config = dict(
    model='text-conditioned image diffusion model',
    dataset='regions of photos with short descriptions (Visual Genome)',
    train_examples=101725,
    image_size=32,
    horizontal_flip=True,
    conditioning='text',
    arch='unet',
    objective='edm',
    cond_dim=192,
    tokenizer='word',
    vocab_size=6471,
    text_encoder_width=256,
    text_encoder_layers=6,
    text_encoder_norm='layernorm',
    text_encoder_norm_position='sandwich',
    text_encoder_activation='geglu',
    text_encoder_mlp_ratio=2.67,
    text_encoder_head_dim=64,
    text_encoder_fused_qkv=False,
    text_encoder_bias='all',
    text_encoder_qk_norm=False,
    text_encoder_layer_scale_init=0.1,
    text_encoder_parallel_block=False,
    text_encoder_inner_norm=False,
    text_encoder_drop_path=0.1,
    text_encoder_positions='rope',
    cond_dropout=0.1,
    norm='groupnorm',
    activation='silu',
    weight_standardization=False,
    widths=[64, 64, 128, 256],
    blocks_per_level=1,
    scale_shift_norm=True,
    attention=True,
    upsampling='nearest_conv',
    init='trunc_normal_002',
    residual_init='none',
    optimizer='adamw',
    lr=0.0018,
    beta1=0.95,
    beta2=0.999,
    eps=1e-08,
    grad_clip=1.0,
    steps=6900,
    batch_size=128,
    epochs=8.7,
    lr_schedule='wsd',
    decay_fraction=0.3,
    final_lr_fraction=0.05,
    warmup_steps=1380,
    weight_decay=0.1,
)
Rows from block 4 of the denoiser, named by matrix and row number. Rows with one number belong to one channel. Each number is 128 + 24 x the weight over its row's rms, rounded and kept within 0 to 255. All counts start at 0. Numbers have three digits each.
# convs0: first 3x3 conv (model.mid.0.convs.0.weight, 256x256x3x3), inputs 90-107, a 3x3 kernel for each
# convs1: second 3x3 conv (model.mid.0.convs.1.weight, 256x256x3x3, transposed), outputs 90-107, a 3x3 kernel for each
convs0.52:163110170141173183150181134134144099127111115114128128138151117139078088115135097121124117127140119138122116126108135148139166133134131139103118153154113133109151121119118122117127141131141123118105129126116142120124149133089126136106119133103119112110138061050111109094141151114127115061109133100136144103125129102126151108121141130116113123110118128128135133120140130133125115120072155084105199127122107170116100095101226131147121101123113148139160137142146102141076109082039098125085
convs1.52:097135142107104108096097127128118132132151146092148143217141142125150171149121112119134152141112124141140124118157162083144156128143152077100099133125117106155130122099114119141120112118076128125134127140130123086110134134130118123122083115133133145101186126091147111123130127131164143105133142117159122134154109110149144133100143087108176171131085078163134141126156179134126111163167135124156175117146110096088099082107101097125167134124136094144150132123133140164147151146124127153142
convs0.53:169162111187122171133094131137144150145139128143161098198132136163144116125108103133130123145145126144109131108139144117111159129127122141125123114125117133125119113138139120120139149128099115146111136139129148116117144086165133123127131127095135141134154121092115106087153153163146140094109191148133122108154097103125138077092124130128125163115136131098111117173131115161103127094151124128138110105122122136022026093030162122064087124103148120113149122138134146127115126158108087148157
convs1.53:118142101115111081105074125119107090128120117144146115157154170152110076129142042136127122136167137166139136183143152104150121115107139144132091092097154125132151141117113117145117150141145179129098118128093119090135141152111130145155146131161129144148160145121117150134131129138151125124120147124175116160159148125119142097149134161093111148113100138106144138122120128116154140153138186119174109170136130163162148106143165142181131134137140097110125088147132103098144088134127143167148
convs0.54:153099088094050101017027073122135118138131148154163143139154121112103125161136134119121120120119141134121123106130107132117143111130118099105101103124129104129119133122128126137127134122114136119139118135130135121133078094101123120138082086149127082108093081114112063101125138125133129106135128113119123118137135128135129124101123128122107117146148118111099094141128110139088073138127131117105150094082167132152104158163107123119084146157127128106097130127114126113123132114125139131151
convs1.54:144126163150152149115133149150113122098114119131114125120082109140159158086140174112111118127121117128130128135134120141140114108107132125137166120129123153167103112118122100126122110150141122164138122115148098110147124154153140142153116128090164205135064136101114142138105135138157127158150144132156118123153145157125120117152167117193177162165117127161149142107149164120150131110139070124105104109102095123175151164149117139107138124089104109089134104134156139135141137131162161160143
convs0.55:082149144077105145064083146133139106127122112136118100129139131124120113118127114115107135121109133132121148126123141124120120139127115079126119097134100121121128135120107136125107137112083123115118134128108118136112134157126129117137110140157125087112101113125084118157178105081139102068168127086119100116121089114146127131126115115115123100121126097134090117154139119147129099077099170089099130113120173081095100085094123133145131102089103125089119127090122127121111100095091151108124
convs1.55:127093138137127140156137143124125125112125118118130141127102141107113145129103149158118105117114119130146114110142121108136118119122100120124086127137088130166099179126121150123147106105166136127150115126157128082146130134171128130164124167145096131143136143150144149159136124114131133102134120124135160121124134144101162161133112073114118093146093063098112082140126088149138086135115139115130139119146118088093139101113126135114118136148135137153131153118111114139095148140109142176152
convs0.56:108060079075000131045113117142154120163136140145124129148116150129114113133117129112136125106113142147154126127134141128127124122135123104109113119127132108121098129141101112110119137123114111132105110136117128111105088071095085113103093114145157126120121144151125166167180177129173132166128129140133096085162137113111113123120134101129154115127146143139108092156142124139098131140071119119083152097094143111087105132164145103132148131160153128118110128124132109153142146146135120147140
convs1.56:169127180156193193157149127113113137105132113123113130153160124157195160147183167124090106142142150174095124161129144135116105096120104158107125115112084147143147121113108142183102107122091127111105129145148142110142110166132153134117160144136097175119092129156082129137132143142086132130130130139075183112133148131145144115152128122121061124174135112133092146087129149105154141141119123127121114125115130094149142068151137092142135127166133132112098101137109100118152092096093131140152
convs0.57:167193095172218164163164108122104160115097129103115124160144108155129092132136104139135130142135142120144127131133142103136119114109119115132126110144138141139117110109166123132154110154165112125153143127117138112107122138168157130131141120097127143177137150143153136116130144168160147174158156170148144126149127144159146146120125144112136135099108144138128129135119150101108128083111099085124088110120075146115144162092130158101062140137139175158141147159155154148160172181189128145215
convs1.57:090112118085102093107099101166124127127131146140128137164118110142150099138105066143150131138142114139134134138172149128128131145110106127133110115095116085060117103127151107102139132126135090095136135146119113109119090132123126142114132136148120112121114102115106127106087097099091126120096142114137095113103112129170140133128167142134124126109136165103109097081125102079104113151150118163155143133129132158155119157148161174151133161141125144129138142112106078121128077109120081093117
convs0.58:203134085185166195148104121127147133121126103124124124171191150157156124117116148142147125150126141141118144119120127150132125153117121118132138133113123122145149112159129163127141120118108141123126119142134144110127126119109159104165114099146141150123160140082108126129144171093124146124155168116144122125139110066138136130138132148124099137120160146124112115123138117133116135166109093140105166155127172160124007117127214093087150101155119135116171114125103132188141151142108150157127
convs1.58:086141106106108095107072091137150121140124134108127139161095183122107211142111057111132134116104142170145122138156164147123115123118130108133099125124115108154166126096121130107099129101107133118142163112109118105100134115136118151134124156143112115126146126129101152154133133104109109091129115143146122136140135116139161126135148151125133153142134121119145135113107163096189144148139146136155139164150157137116140079146143142112137120148144167140145133125129144134120100084090107107146
convs0.59:071171091147127164147129139125128150099126115110127105164100111132125116131117110105114122114129112145118135112132113112150130093118125135140119132147130161131115121120133121138122094139105120149123133140142137127116143133174135110111127090120131156145123126151146124131163124158134161128108202106160119129130098134145158134107132130125129153101131133122099126141096114119117152107123122135104118148084139095114103123068181172045136107139125135141140154120091166126136165168108115184130
convs1.59:121138159111128128132095135135115119125146139132119146183101184165089113141118029122132128137121130138141146124151131131143105117120147135158099128119118125081125100117135121099118109123131122125117125116137123122128107167126089159179101142193141128121101128131081117146153084143124110153128118112155077135160117142123149083049183137084157110119094104114141095097117124109137142080154135130149106140131170070152098052162134125148162138162131164121114121129121145121146098110128103113120
convs0.60:087139156104130178079142124111108106121098124136136136089138141120116118117129107162144139137137134133127137150136118162131130133134115150095121126133148120125159121115119120097109136119135107127140136130129135127139156167183102101186106105142113128092078150121124130139085133123081127094129140121141121107115131141139138124117149134123123132114112101159171160149184134106153147139166157082099151123148129088184114186124176218100117094121145164100138157097082127139136125139112117170138
convs1.60:124132109120144132110127138119133134155170135151140127141145139118125156167155246126128131119132131130118117131127121119139126163127123072153107094104084111086082158130119117117109118120138135151142128131138138112155111122138135164108109122105126156172150127136153125145122113145153118130112136168108113140148116129112132126139144078149128091079102151113127115136111131126122117169138036118137113138105137157141093151132099140120132179142134130156144151128158090118188149121121120176134
convs0.61:162158146114134149108130089113136125126103140112104136115138129121122091122142131117135101114130115144137118140125133140139131118130120114113122103128138079081095145134109147114118129118136132111119122114109126119125129132155161122117175135139127119139146164135154141130126120101194116120182118093123115087134138120152109096106143129129116122162151141152149140173142179139153176163139107130173161126188137179128097121121121129060000147150098143125124118132111106123136144166114121117123
convs1.61:094075088126091118125110120115148164127165129127169128020114140128158140143110142149121162133094132142111131077099119115130124121135152140161168132160158093150119130143122148156093129177100091129115114135119111134119142123150149128158110099132151153121119110116142144132133128103131119099158132141156145098114115125168129128089109134190166163117121126074084092129120133129107132142097158148129146111106093160161177111140146128118118059092105110128140092152152142109125150143156151115131
convs0.62:043137164157137138143167155118106143157120150164110117107049115134134123192134093135150129130127143118126123116108129136130119114116128173154111122107140128131155127111105143133137105126116114115143126125151143126135162201181139074162192149128106156177089121113158131114139116130160098118151155107116134109112117138154161118131127140134129124132119126175145154101139154079130162132164189152120138112121134118203150147131102135084122139108166128151096145139120155146158102125129145155124
convs1.62:108096111097103111098123126143137097149146112182119104121107147128114105134131222110128160131128135100098114099128116144158119147104135096143124134145134084117073132122129143125143133125142138109126113114140123121153133154133079132114117121100120113161119168121130140100167160127150115109142144122114099118141106127154151112124138118152124131128119183125142160137156149136097134113128076105117065096096158107144121166141134104137101104141142134090110122138135155114125149133146205139087
convs0.63:161128152099110186158120050134127100135121125114111126138135124139114126141148129149127119145119115130138127125140143119133137128130133152152133141137130105105161120106139180122129183136127142122136145135158121129115161129101177124125106116125138112086130081078099158144108160111105105123145153132128154115126144158110117124111135176136129136135132121122120118111126125120154101114161226114111155116126111022137150013074184122051026090097142124159170145122119127144093179137106106142124
convs1.63:125134131105104161075105152121115128145157140141133122211145123139143212142142110118123135142119138110115137134168144084150116099155126108115151136145098130116115077080117084136079145146128127140135150123134130127133136137109128136088124125114115119113150142113123145145146120137117156113142142127126130107137099107158150114181144107055153170095106184128138152119169171113144159141183088123138128119122090177157168128152158078134166139141126096124143086151123128123159127123154167142130
convs0.64:087100144083087117049080121123112116133114104129116119090149119127100097129115088131119143122128133128121128116135124135111113129129115123117113127122117126125136127114099119124113138130096134121107127132122125137121117123108117145131110109122115108130116122116113121132166108100161088096178092086111117133127126123147113121135115113126114110127123097144120114135117116159126087067089173083107158075109163144081145126156191146161113122111118126115126122122141166105124139078094146110088
convs1.64:146103154154150168139127160113140129105120124127153123181121079147105129164101153126134100142138103124144111142129111132115125110103135120081121097124119104143077147142121115135129131099114122113157113114161120088156150138176126132165127147140065144134148131149137151144136133141147146117151131127106164142136158148148155173171113077135106131142107076090132112138128094128154078144121099114121138126108119078101139095107115101137116146139140129124160132117142131150090132134105165161116
convs0.65:175116102141127106095099122120125148115144139124135156109132133115093097140137157156152129139100111116136143097132108141140150143142120135127123111157118109114125132144129166133137168150115141137139136120143131130116109095095106145141116101147156128115096129112070142086084119133155138147189134112128139138139136132124147120142143110152125141125125110133127083189099128156136125150155092101106106119073150109133072082142175089118161096120146137123174133090094095112130134154137152126124
convs1.65:146096136149141137124119166114135129101122104119117154133110143115140216136173091134124089156119142143144120115115122159113121163122127117145141146104108128134160144109125122122114081099162128105133142133147124126133137130141127125121165132133143140149096127130148146130155146099108123128144128144142170152106125079112145159131142127155145167165157148119141140150195106165132098142142091142159173120097166137132133160106148167148164138150123132142163136116111110115141101101044134143120
convs0.66:178147173113124133180070028156122122151118174127123166112112097114143164144115095177160172156106121115133150105122133131097138135108131153130125131106142142138152119116160129125114139110133132130125119130155109147125170159166127082170115143102141128150111119133120145152111110147121131104158131142114120120147136104137150108113123174135122152112113166111109136119118128108111165168155216130170180074151098190122185151087129155067068118128149115135147189101081116130170138106130122124160
convs1.66:138115148130115134086115134134117107113151139166133122098192076107116138131145195134132137124151115112098070119165166107120143134181123123115110067139104115116080137140151130116154147135143179117120139119136150143144107106156092109102127119093166124138144124128125151127138109137181140156140138133129118074135136110153167146122122152131114144128115140103140187149146158141119096147141106104110121105093133170136156174173137110147153149161161134140171098089144084091145151120124116156109
convs0.67:172117186106179167168123091110111119154097129104135136077136119122100151142134113142132121156130148128137125120125130134128133121129134147131129157150126101120149098133133112126125138138135135110137126126129112154141181142127123129170079088126127127140138121086068125114149129139117112112156136126134146131139137132123129154123144147108123131131143133114124141151127127103112114185148215120150180130087102165175181080148191141091121102113139076140164166151136115104132191111138112157099
convs1.67:123127096120098109127120133144127164143131134139110137185142108101131199104186155127126140100124099106124115144161152138132158128136163131117114103100067109122075131126119112126139145121136130123139113142110127139141131115127113105114130109110085163147149137109138127102116111168126133126118125119093136116108147116132116111168143083098117139102099111170152152169122148132130123153188104103119159109120116146118131125132118146128128155149156105123179105147149132120163134146112116145134
convs0.68:151127145132104135104146140123103113128114112128111110167154134161141120131129139113121128100123122143150118150115126143117140147127151102153152109148131134133135152114121150116106089133127122159136149123149125139126108133185157096152205135191119127167090121111136153094142119127200103130109121117123137129113128145110102105115133108162134127151107105119153115115129112131124154129142125175119148135113175158134155206113151124116138147109107202118130143101114156118144143125150144094106
convs1.68:095114123120102118142115145132137154141110170137128177144126164114113088153133142118091121110134121107126131150121152163138128106120108118127095136140194111112120170153135150116098119108157127125136141124128155146127160122119113145132107112141097115134067107166099130117132144076099111116127137144109120177124110128137151120139161120197163127175139118106118125114135147155139147088151154165140107155148152123116123130126114105136133107130114173116114130138116116146129099105128108119096
convs0.69:128098083082068062070046103125145164154136137142153126124148130150161144153131156115137129137108110125132107139119103113116110098120125139111158125106132142116139137124139144134148125122136132130133129127114116111123115104093146109084152107099125131130097140138120106130159121119161147153142120126148128130145137124144143120150151138148112139127139128169161094184135132144138104169136121174100118158116142134105096094124121050120148137125137114132110104116159142141138128125114120174117
convs1.69:167118122127149116156151098137121132094123131132158103100108167107120114146133160163128144152135128160142154157125121170141128108125098147133152174127161143114135118146106105160120095094142174119122118100149118130133140128139170141127163138115144137149112136135127096147118132138101126108117140153143089161062124077126155137090111128177123134165113109102090181135137129140106163117172168167114111128095091148177147167107139162116145107112089113122109136121093152116132128145182125132089