{
  "arch": "unet",
  "train_examples": 101725,
  "objective": "edm",
  "cond_dim": 192,
  "vocab_size": 6471,
  "text_encoder_layer_scale_init": 0.1,
  "text_encoder_drop_path": 0.1,
  "text_encoder_positions": "rope",
  "activation": "silu",
  "upsampling": "nearest_conv",
  "beta2": 0.999,
  "eps": 1e-08,
  "weight_decay": 0.1
}
Rows from block 2 of the denoiser of a small text-conditioned image diffusion model, named by matrix and row number. Rows with one number belong to one channel. Each number is 500 + 50 x the weight over its row's rms, rounded and kept within 0 to 999. All counts start at 0. Numbers have three digits each. After the name is the row's rms in percent of the matrix's.
After each channel's rows are labels from the 100 images, of 14976 (inputs lightly noised), where the channel reaches its highest value: "colour at peak" is the nearest of a few named colours to the mean colour under the peak. Only what is clearly more common there than usual is listed. The data: regions of photos with short descriptions (Visual Genome).
# convs0: first 3x3 conv (model.enc.2.0.convs.0.weight, 128x128x3x3, each kernel summed), inputs 0-127
# convs1: second 3x3 conv (model.enc.2.0.convs.1.weight, 128x128x3x3, transposed, each kernel summed), outputs 0-127

convs0.80 132:545495462510516485501339525576486589573480369574524509469493510528410466491523395513536484534560503463473476533484524510529527512537421495486597549524523585512572457496491455545450483487520522541517533346451511508523464506507542561530394484464546408441531404503508487465506474512375431483493523415562553537432518440512399524513489486461510502498533462508519573433496622530521546462502
convs1.80 149:459507489548512540502548461442522486376460514463518530468538429481563591542502577496507441393427515524472545472514510545526375452453502568546372478470517499484467593544542552456476500583482426404486455573552509498497491499473498556331531546543450515531425462505504488507470542442580519545469475605407495512553514524444556446484505411417458500475587446510496477488499449488541494500565
colour at peak: black

convs0.53 115:464562450476437433545490464495483460507485417505487494441428388434530464506390545511455477460412424477495417443474481488433470391577474486428537456436530518568398483484535419410389412488533448473473496516583515515488462490466503486513512516464477533591439442431558552482451374448423534531479502429474533523539444420507427493516441546461551451469562475489465444560505495435500490491514
convs1.53 106:515560521469521488517501488488477563498494506412514513541486521501473475584501513376606489517503501517554426553499528542467475499440484448539523553531536564507424509465500484550659540496545430505409554481413526476488483492501456542560447364470491492532541572485478476540471537532546527369516584414579516493569421490435476424541469537530500365578550547508439462463512506464472432587550
colour at peak: black

convs0.125 054:448481555386461514511487512509530431519504561595524526530460519494509477513477282502501610498507545517504539497427469499475517438484506498426472430484502534485440499476463469501459467506627489509449485515486497499465386463520519527461429498492487659474468542449575407445478420527509470522497495501389485519502490486491473492491436486463510500519563554505468568636495463418501593588478
convs1.125 063:492462533553507421499445502463513518450509587517476517543479479459588503506453468568544554505497383470494500534570505467389499467527520530553504421499518501413455511500444467473569575566408536497423432509440544476513532467516490451504443516526466499488426544511537422511503545462493433509453501349593473413488459450373568438528614408504594460511434529504516445503561511585434506535459
colour at peak: black

convs0.54 082:456453467516481527534495526455578323460548462547576527495500516478565473541547446485524581477511621521551418496471438489438553546530522506520427432498505443428500508456480411551439519520542505515524511484546522452480458484491467529482541484550493545639515545468544539492508541591456556484548514465406519465452459353488508506536421517516418529593542542519471506649554498441545518530517
convs1.54 090:543502467512501421580457486521443539506487494504433461493521600515537520538411542486484543461375460476516564478561422510444503514594541433591557475446511475492480551490477510484481534531458504450367453572537498422515551500499481460490490542431494494530499464542599569497572458382476500570390451472495509483585513494497546497470527485462498490534414460495425458581571494496417482322498
colour at peak: black

convs0.88 044:486486483538527585520507521496498499462515517508527508338492495537347381475520499518481410510532512571538374544508533522574505633447442543519484507528494528454505390484564467509486487491637466524529507520496509556492510498553507429544542520533520444448513546493433518522486559575496555487460527525516528635529462498536490523524401465462539525522580553501520586422533447458558446594511
convs1.88 052:501515496716527557525504503539462507445461449539506501522563555566481517486453546466454488482398420506458582486501469530528464565517507512585524492500502417472500474501478551442398409422455467463488457550528454479555531466482506450490517557405518481541489448557601552559496471405509503569465494562503516536454550595521498490449539471460486545481411444515542574508527485561540452347466
colour at peak: white

convs0.27 050:499477404474513490541465516541466497457537416448446494486552428434468535450506269450488413530448497495503445513457436512519500486544439491530491468511498402374433464535420471458471479476405466538456549469536550515514473463509472416442431519530532342519526401495525479508497495470463517497463541419539543421498507501538470509535445408474437506529584481529531435501493443473527455475510
convs1.27 052:500455430586483443484450536434440508445517432500442502538476553471530586461515548527426501542420470519552551476446468503484469494413532401550491507518537470428462523515432488433482436492389540454447432493576429431532479476427558444409523493539529568565487472473610520605499480462495467486448479559407572572439527469554510576415598426499544565470534492525468531546462517592479550480501
colour at peak: black

convs0.2 065:569490475475480416542463513623535524494483469586465451480445431492484503454496370494439517569509536547561522538507468521542504440474481522451543548521517574451531453534452586500558481486566476533545535421515507619510424479524487410514506521490509501517516464476533418527459372504515482492530521446605556497538525610565400518542581420456577449488482512485515611554519542488520537635508
convs1.2 067:508470549598584502475529503528497498407485476519607485541553424577459481455505470623544431486476415455482516523548499518491496573505520504609484457499491481475529456537455563440390439500500423458512467488469548540558542496525539415440496514399507503555422465560537529540523576416501393511426479498567515466485556564461541446475584458465590558509462450512603543500552471577524457413485
colour at peak: black; white

convs0.64 111:501537430507419492464536473503453466540461466431447500475367436412573500544449442492457433465443488537460472458456520502559465496525453554447479454439522496489382377474540457440468421445520417449533539469525488523451484548502579492479555542498460497484445506428392553415450444500494556523427488483397481587507430470457442493458442579414513490472505491506458366451492444552505485444499
convs1.64 109:576550490561524547486489494532482521455455398479534460512572547585394466348603499380576555580392528500518528552469497507463504542477479520557512584491414389432506555452465485551584481436466511537535514471499441465497512527528464485579443448529517516480585522536558563494469511513428595417590498495506507496528483437520503471493454529508535481467447430466440432483485491476488430485588
colour at peak: black

convs0.45 057:430381475416478478509509492657439501545458487509573567367498545556426412523483429504536530500507509503559372538506564490494511601482454549479488486508514563530567455463539433525450508485603547493522484459443491466466503465527435477540490487481549428494504518517397506492508522484449521516505481526565481600513496420487538495514427621516495515492505506501496665423478484419520470452501
convs1.45 035:507510504625512567520532463499504542501438464518550474440500503528518504552433531519459459392435413522427529430549489478547488530552522523572549535444544493549468494502508533476438464403519415471495494491508460488546545501473515434532508551389494436555521426526528580449534447399570493520460481465520483478507536508488481465477484521421438508526346436515545561554537491514534456279455
colour at peak: white

convs0.87 072:544512504519464501518528471556421630463407488465490516577493456501436469470470593526475544493518421478463424455493515499477434404507492476422574544452505530582502407495549486461457405461622478433452464353456476504471495488472507535533495469399482513376445529479525472487486407472497474533405506486468545575519423488438455456422422497453612463511451488464482478435484450508498512478482
convs1.87 075:528555488465568403512526491569538467560545541431493535495495431518504487511538502420565492563595517510525447563487500463544543473466499519464508497523536582553520505477520441550568524614498490493516535519457578504467523512570481563621493385565494516511538590460494493570434548583493522376456576487516463427554446577462494430545458506594543356511539561509506531481502520563402508586504
colour at peak: black

convs0.67 063:491475445436461485507492526499496450507486558518505522379404470466480515500504350511476523520527554564523498554444468505519516576482484542456488492493491492451435420452459451515525480503632463508501499470465497532466410464517458489479472511551492498454487646458403469488480492643496542500509510493438467542508467450510472508513448498465465494494539620521479576471559510537564640694522
convs1.67 087:516490517624569549480473487452484516440491486505493488539550583555483530479470502504514498448405408466480582529567444522489494556532511523625501491485497406422447503524415542444466501447446532467458461516514474461562546495519518375493496586469501461488507466613509553510518521401494478526461450523592483457495554576487578470445597429439518556501391401472567464500535490535464432382473
colour at peak: black