Rows from block 4 of the denoiser of a small text-conditioned image diffusion model, named by matrix and row number. Rows with one number belong to one channel. Each number is 128 + 24 x the weight over its row's rms, rounded and kept within 0 to 255. All counts start at 0.
Before each channel's rows are labels from the 100 images, of 14976 (inputs lightly noised), where the channel reaches its highest value: "strongest on" is what is common among them. Only what is clearly more common there than usual is listed. The data: regions of photos with short descriptions (Visual Genome).
# convs0: first 3x3 conv (model.mid.0.convs.0.weight, 256x256x3x3, each kernel summed), inputs 192-255
# convs1: second 3x3 conv (model.mid.0.convs.1.weight, 256x256x3x3, transposed, each kernel summed), outputs 192-255

strongest on: text has "green"
convs0.54 [ 81 108 119 111 136  99 181 110 140 152 104 129 108 138  72  87 103 123 129 123 123 124 198 138 120  97 121 132 145 127 162 163  56 136 106 110 127 134 159 130 165 118 119 111 137 131 113  87  89 136 173 113 109 153 137 116 126 145 123 142 100 114 155 174]
convs1.54 [161 156 142  93 118  79 110 118  91 107 136 107 149 121 197 172 157 112 122 100 131 131  89 101 126 107 135 137 103 150  88 105 210 120 159 135 119 140 111 114  78 124 124 134 112 140 123 120 118 114 113 129  94 143 115 135 142  55 128 104 140 111 120 128]

strongest on: text has "man"
convs0.226 [ 59 127 122 116 138 127  83 124  95 102 133  91 159 111 108 156 115 130 150 112 113 107  83 117 123 137 156 117 117 121 111 102 123 114 135 143 133 117  35 132 103 126 134 118 118 136 130 194 129 147 120 101 120 115 132  95 160  85 130 136 152 138 137 125]
convs1.226 [131 107 109 168 159 167 117 118 161 143 139 101 133 123 114 141  74 147 175 170 122 134 146 144  98 152 137 118 160 116 143 140  57 146 104 164 128 113 153 179 142 128 176 169 102 156 127 129 104 122 117 152 119 131 124 136 116 202 132 143 122 114 115 118]

strongest on: text has "man"
convs0.95 [ 98 122 165 134 135 193 125 140 154 118 140  99 174 115 138 153 137  99 198 103 134 125 110 118 133  99 140 155 123 127 113 128  48 139  86 122 119 113 112 121 136 125 106  55 114 133 118 156 131 154 131 160  94  95 128 127 152 143 115 112 120 144 112 120]
convs1.95 [157 111 122 131 135 150 117 112 148 140 136 179  98 136 124 126 129 185  98 141 123 124 115 123 116 150 111 105 160 132  92 145 132 128 187 139 154 139 128 128  87 124 177 160 137  97 131 133 121 105 113 122 158 133 126 144 102 239 142 136 137 110 143 122]

strongest on: text has "man"
convs0.180 [ 72 136 115 123 139 136 131 151 133 108 118 123 126 116 172 113 157 105 140 114 140 128 104 130 127 118 177 145 143 132 121 110  85 155  89 121 105 125  78 110 131 127  97  67 106 145 122 180 116 136 124 135 108 116 123 126 140  51 129 107 117 186 125 146]
convs1.180 [168 146 134 129 113 178 139 118 148 133 167 148 120 145  95 141 139 183 149 145 106 125 154 104 105 156 102  91 127 145 119 141 133 119 178 114 149 139 154 140 134 145 148 190 136  98 114 108 133 107 132 128 152 104 110 120 105 255 141 149 129 113 118 142]

strongest on: text has "man"
convs0.251 [125 113 131 128 146 132 101 161 152 108 138 110 130  87  86 129 109  95 127 129  95 116  68 126 112 122 125 128 118 106 121 140  18  82  75 143 120  76  79 132 113 123 118  96  96 133 111 159  87 108 112 117  82 118 121 120 146 102 120 120 133 121 118 134]
convs1.251 [142 148 124 131 111 136 136 117 126 151 112 169 134 119 136 138  96 167 176 119  91 105 116 131 107 169  91  88 178  87 110 137 120 152 184 143 121 132 117 131  84 110 188 147 123 101 142 138 120 136 121 111 149 132 139 118 107 172 134 170 115 140 127 117]

strongest on: text has "green"; text has "grass"
convs0.249 [ 65 108 120 113 135 112 150 108 145 138 113 121  96 129 103  91 126 126 167 119 117 122 174 124 121 100  88 138 123 126 137 157 112 117 162  84 112 130 132 100 151 107 152  99 129 114 104 150  84 131 147 106 110 144 124 122 125 206 120 146  91  86 157 149]
convs1.249 [139 136 143 115 144 107 117 140  89 104 141 110 169 102 221 154 155 108 120 105 153 125 114  97 119 119 182 116 120 121 117  98 213 146 132 118 125 125 113 115  72 139  98 106 119 143 127 145 139 124 100 134  91 109  97 162 139  76 121 122 139 146 112 111]

strongest on: text has "grass"
convs0.186 [ 85 121 128 130 160 132 145 102 158 137  74 128  94 128  56  92  92 136 124 144 136 116 172 120 123 105  91 123 128 120 143 153  70 122 137 119 124 127 142 104 140 104 113 137 128 116 122  84 104 114 150 107 118 145 131 118 109 184 118 145 136 121 155 127]
convs1.186 [138 150 132  95  66 112 102 117  98 118 143 123 171 123 174 160 154  96 127  97 142 144  78 110 130 152 168 114 103 159  83 127 185 149 164 140 135 145 125 138  81 139 133 117 141 136 124  96 156 156 121 133 119 139 124 139 154  83 127 103 111 143 122 121]

strongest on: text has "man"
convs0.148 [ 88 120 125 137 167 180 126 151 134 146 113 112 128 111 171 161 125  79 113 166 144 136 119 134 134 112 171 140 139 131 137 114  85 129 147 127 121 141 140 117 123 139  99  99 120 142 144 100 133 155 127 121 117 116 121 128 138 102 115 131 118 180 144 147]
convs1.148 [163 135 115 140 117 133 137 133 164 127 158 113 102 133 121 129 116 159 153 129  96 113 173 150 117 166 103 126 159 101 117 108 122  91 146 154 138 117 135 150 125 114 161 152 150  81 140 145 103 137 164 132 149 135 153 118 119 182 146 142 136 123 127 160]

strongest on: text has "sky"
convs0.177 [116 134 105 139 131 146 107 116 127 118 148 117 124 126  93 107 136 133 123 104 107 147 100 110  97 141  86 122 128 109  84  74  96 124 163 125 115 121 115 175 121 131 159 159  98 104 172 151  96 114 138 137 149 145 124 143 102 173 126 139 156 128 120 102]
convs1.177 [109 100 159 124 136 116 156 147 115 138 124 123 145 127 109 143 117 114 112 158 138 113 170 164 122  94 150 133  96 148 164 161 110 127  65  80 138 104 129 121 155 133  90 126 116 142  91  96 117 113 128 118 154  99 151 125 161 133 139 102 139 142 102 128]

strongest on: text has "man"
convs0.222 [109  84 175 138 149 153 141 147 149 113 124 147 165 116 175 144 138  95 144 124 164 128 128 130 142 104 180 156 122 137 139 150  52 116  57 137 106 122 113 121 124 120  96 106 125 147 103 139 144 145 123 125 125 134 118 126 137  64 141 125 106 136 104 138]
convs1.222 [161 157 113 106  95 157 155 118 151 129 135 140 110 145 107 110 124 161 138 128 101 122 151 118 123 152 103 105 159 147 143 165 125 124 188 114 131 130 136 139 115 136 151 154 133  84 151 121 132  95 146 107 156 109 135 113 129 232 141 154 119 124 148 143]

strongest on: text has "white"
convs0.46 [121 132 158 140 163 118 111 161 142 128 111 140 138 138 216 141 113 132 130 149 145 139 110 131 124 145 163 132 139 127 134 156 127 120  86 132 149  99  96 123  95 136 129 142 131 106 170 121 151 117 111 107 175 122 116 123 126 119 142 141 107 107 132 106]
convs1.46 [115 116 117 104 121 126 114 122 110 124 123 124 105 134  40 114 119 122 113 123 129 122 151 137 135 105 134 133  99 172 121 113 119 114 157 141 128 170 140 141 169 112 131 116 126 145 100 131 115 127 167 135 107 126 125 119 119 121 129 126 120 140 127 133]

strongest on: text has "white"
convs0.243 [150 154 119 140 140  99 126 114 135 139 146 137 129 132 170 112  94 137 155 121 115 103  88 128 112 136 167 112 147 136 124 122 114 128 118 135 140 114 121 118  84 120 161 153 140 111 192 135 112 109 119 115 185 112 110 129 129 151 139 145 117 115 132 140]
convs1.243 [108 115 143 119 113 127 119 119  89 129 127 125 121 137  95 118 140 114  74 123 109 150 173 128 146 106  93 143  77 127 125 134 180 123 158 125 109 163 141 148 176 137 119 110 120 165 106 133 147 135 161 122  95 135 131 133 136 125 145 114 151 157 107 106]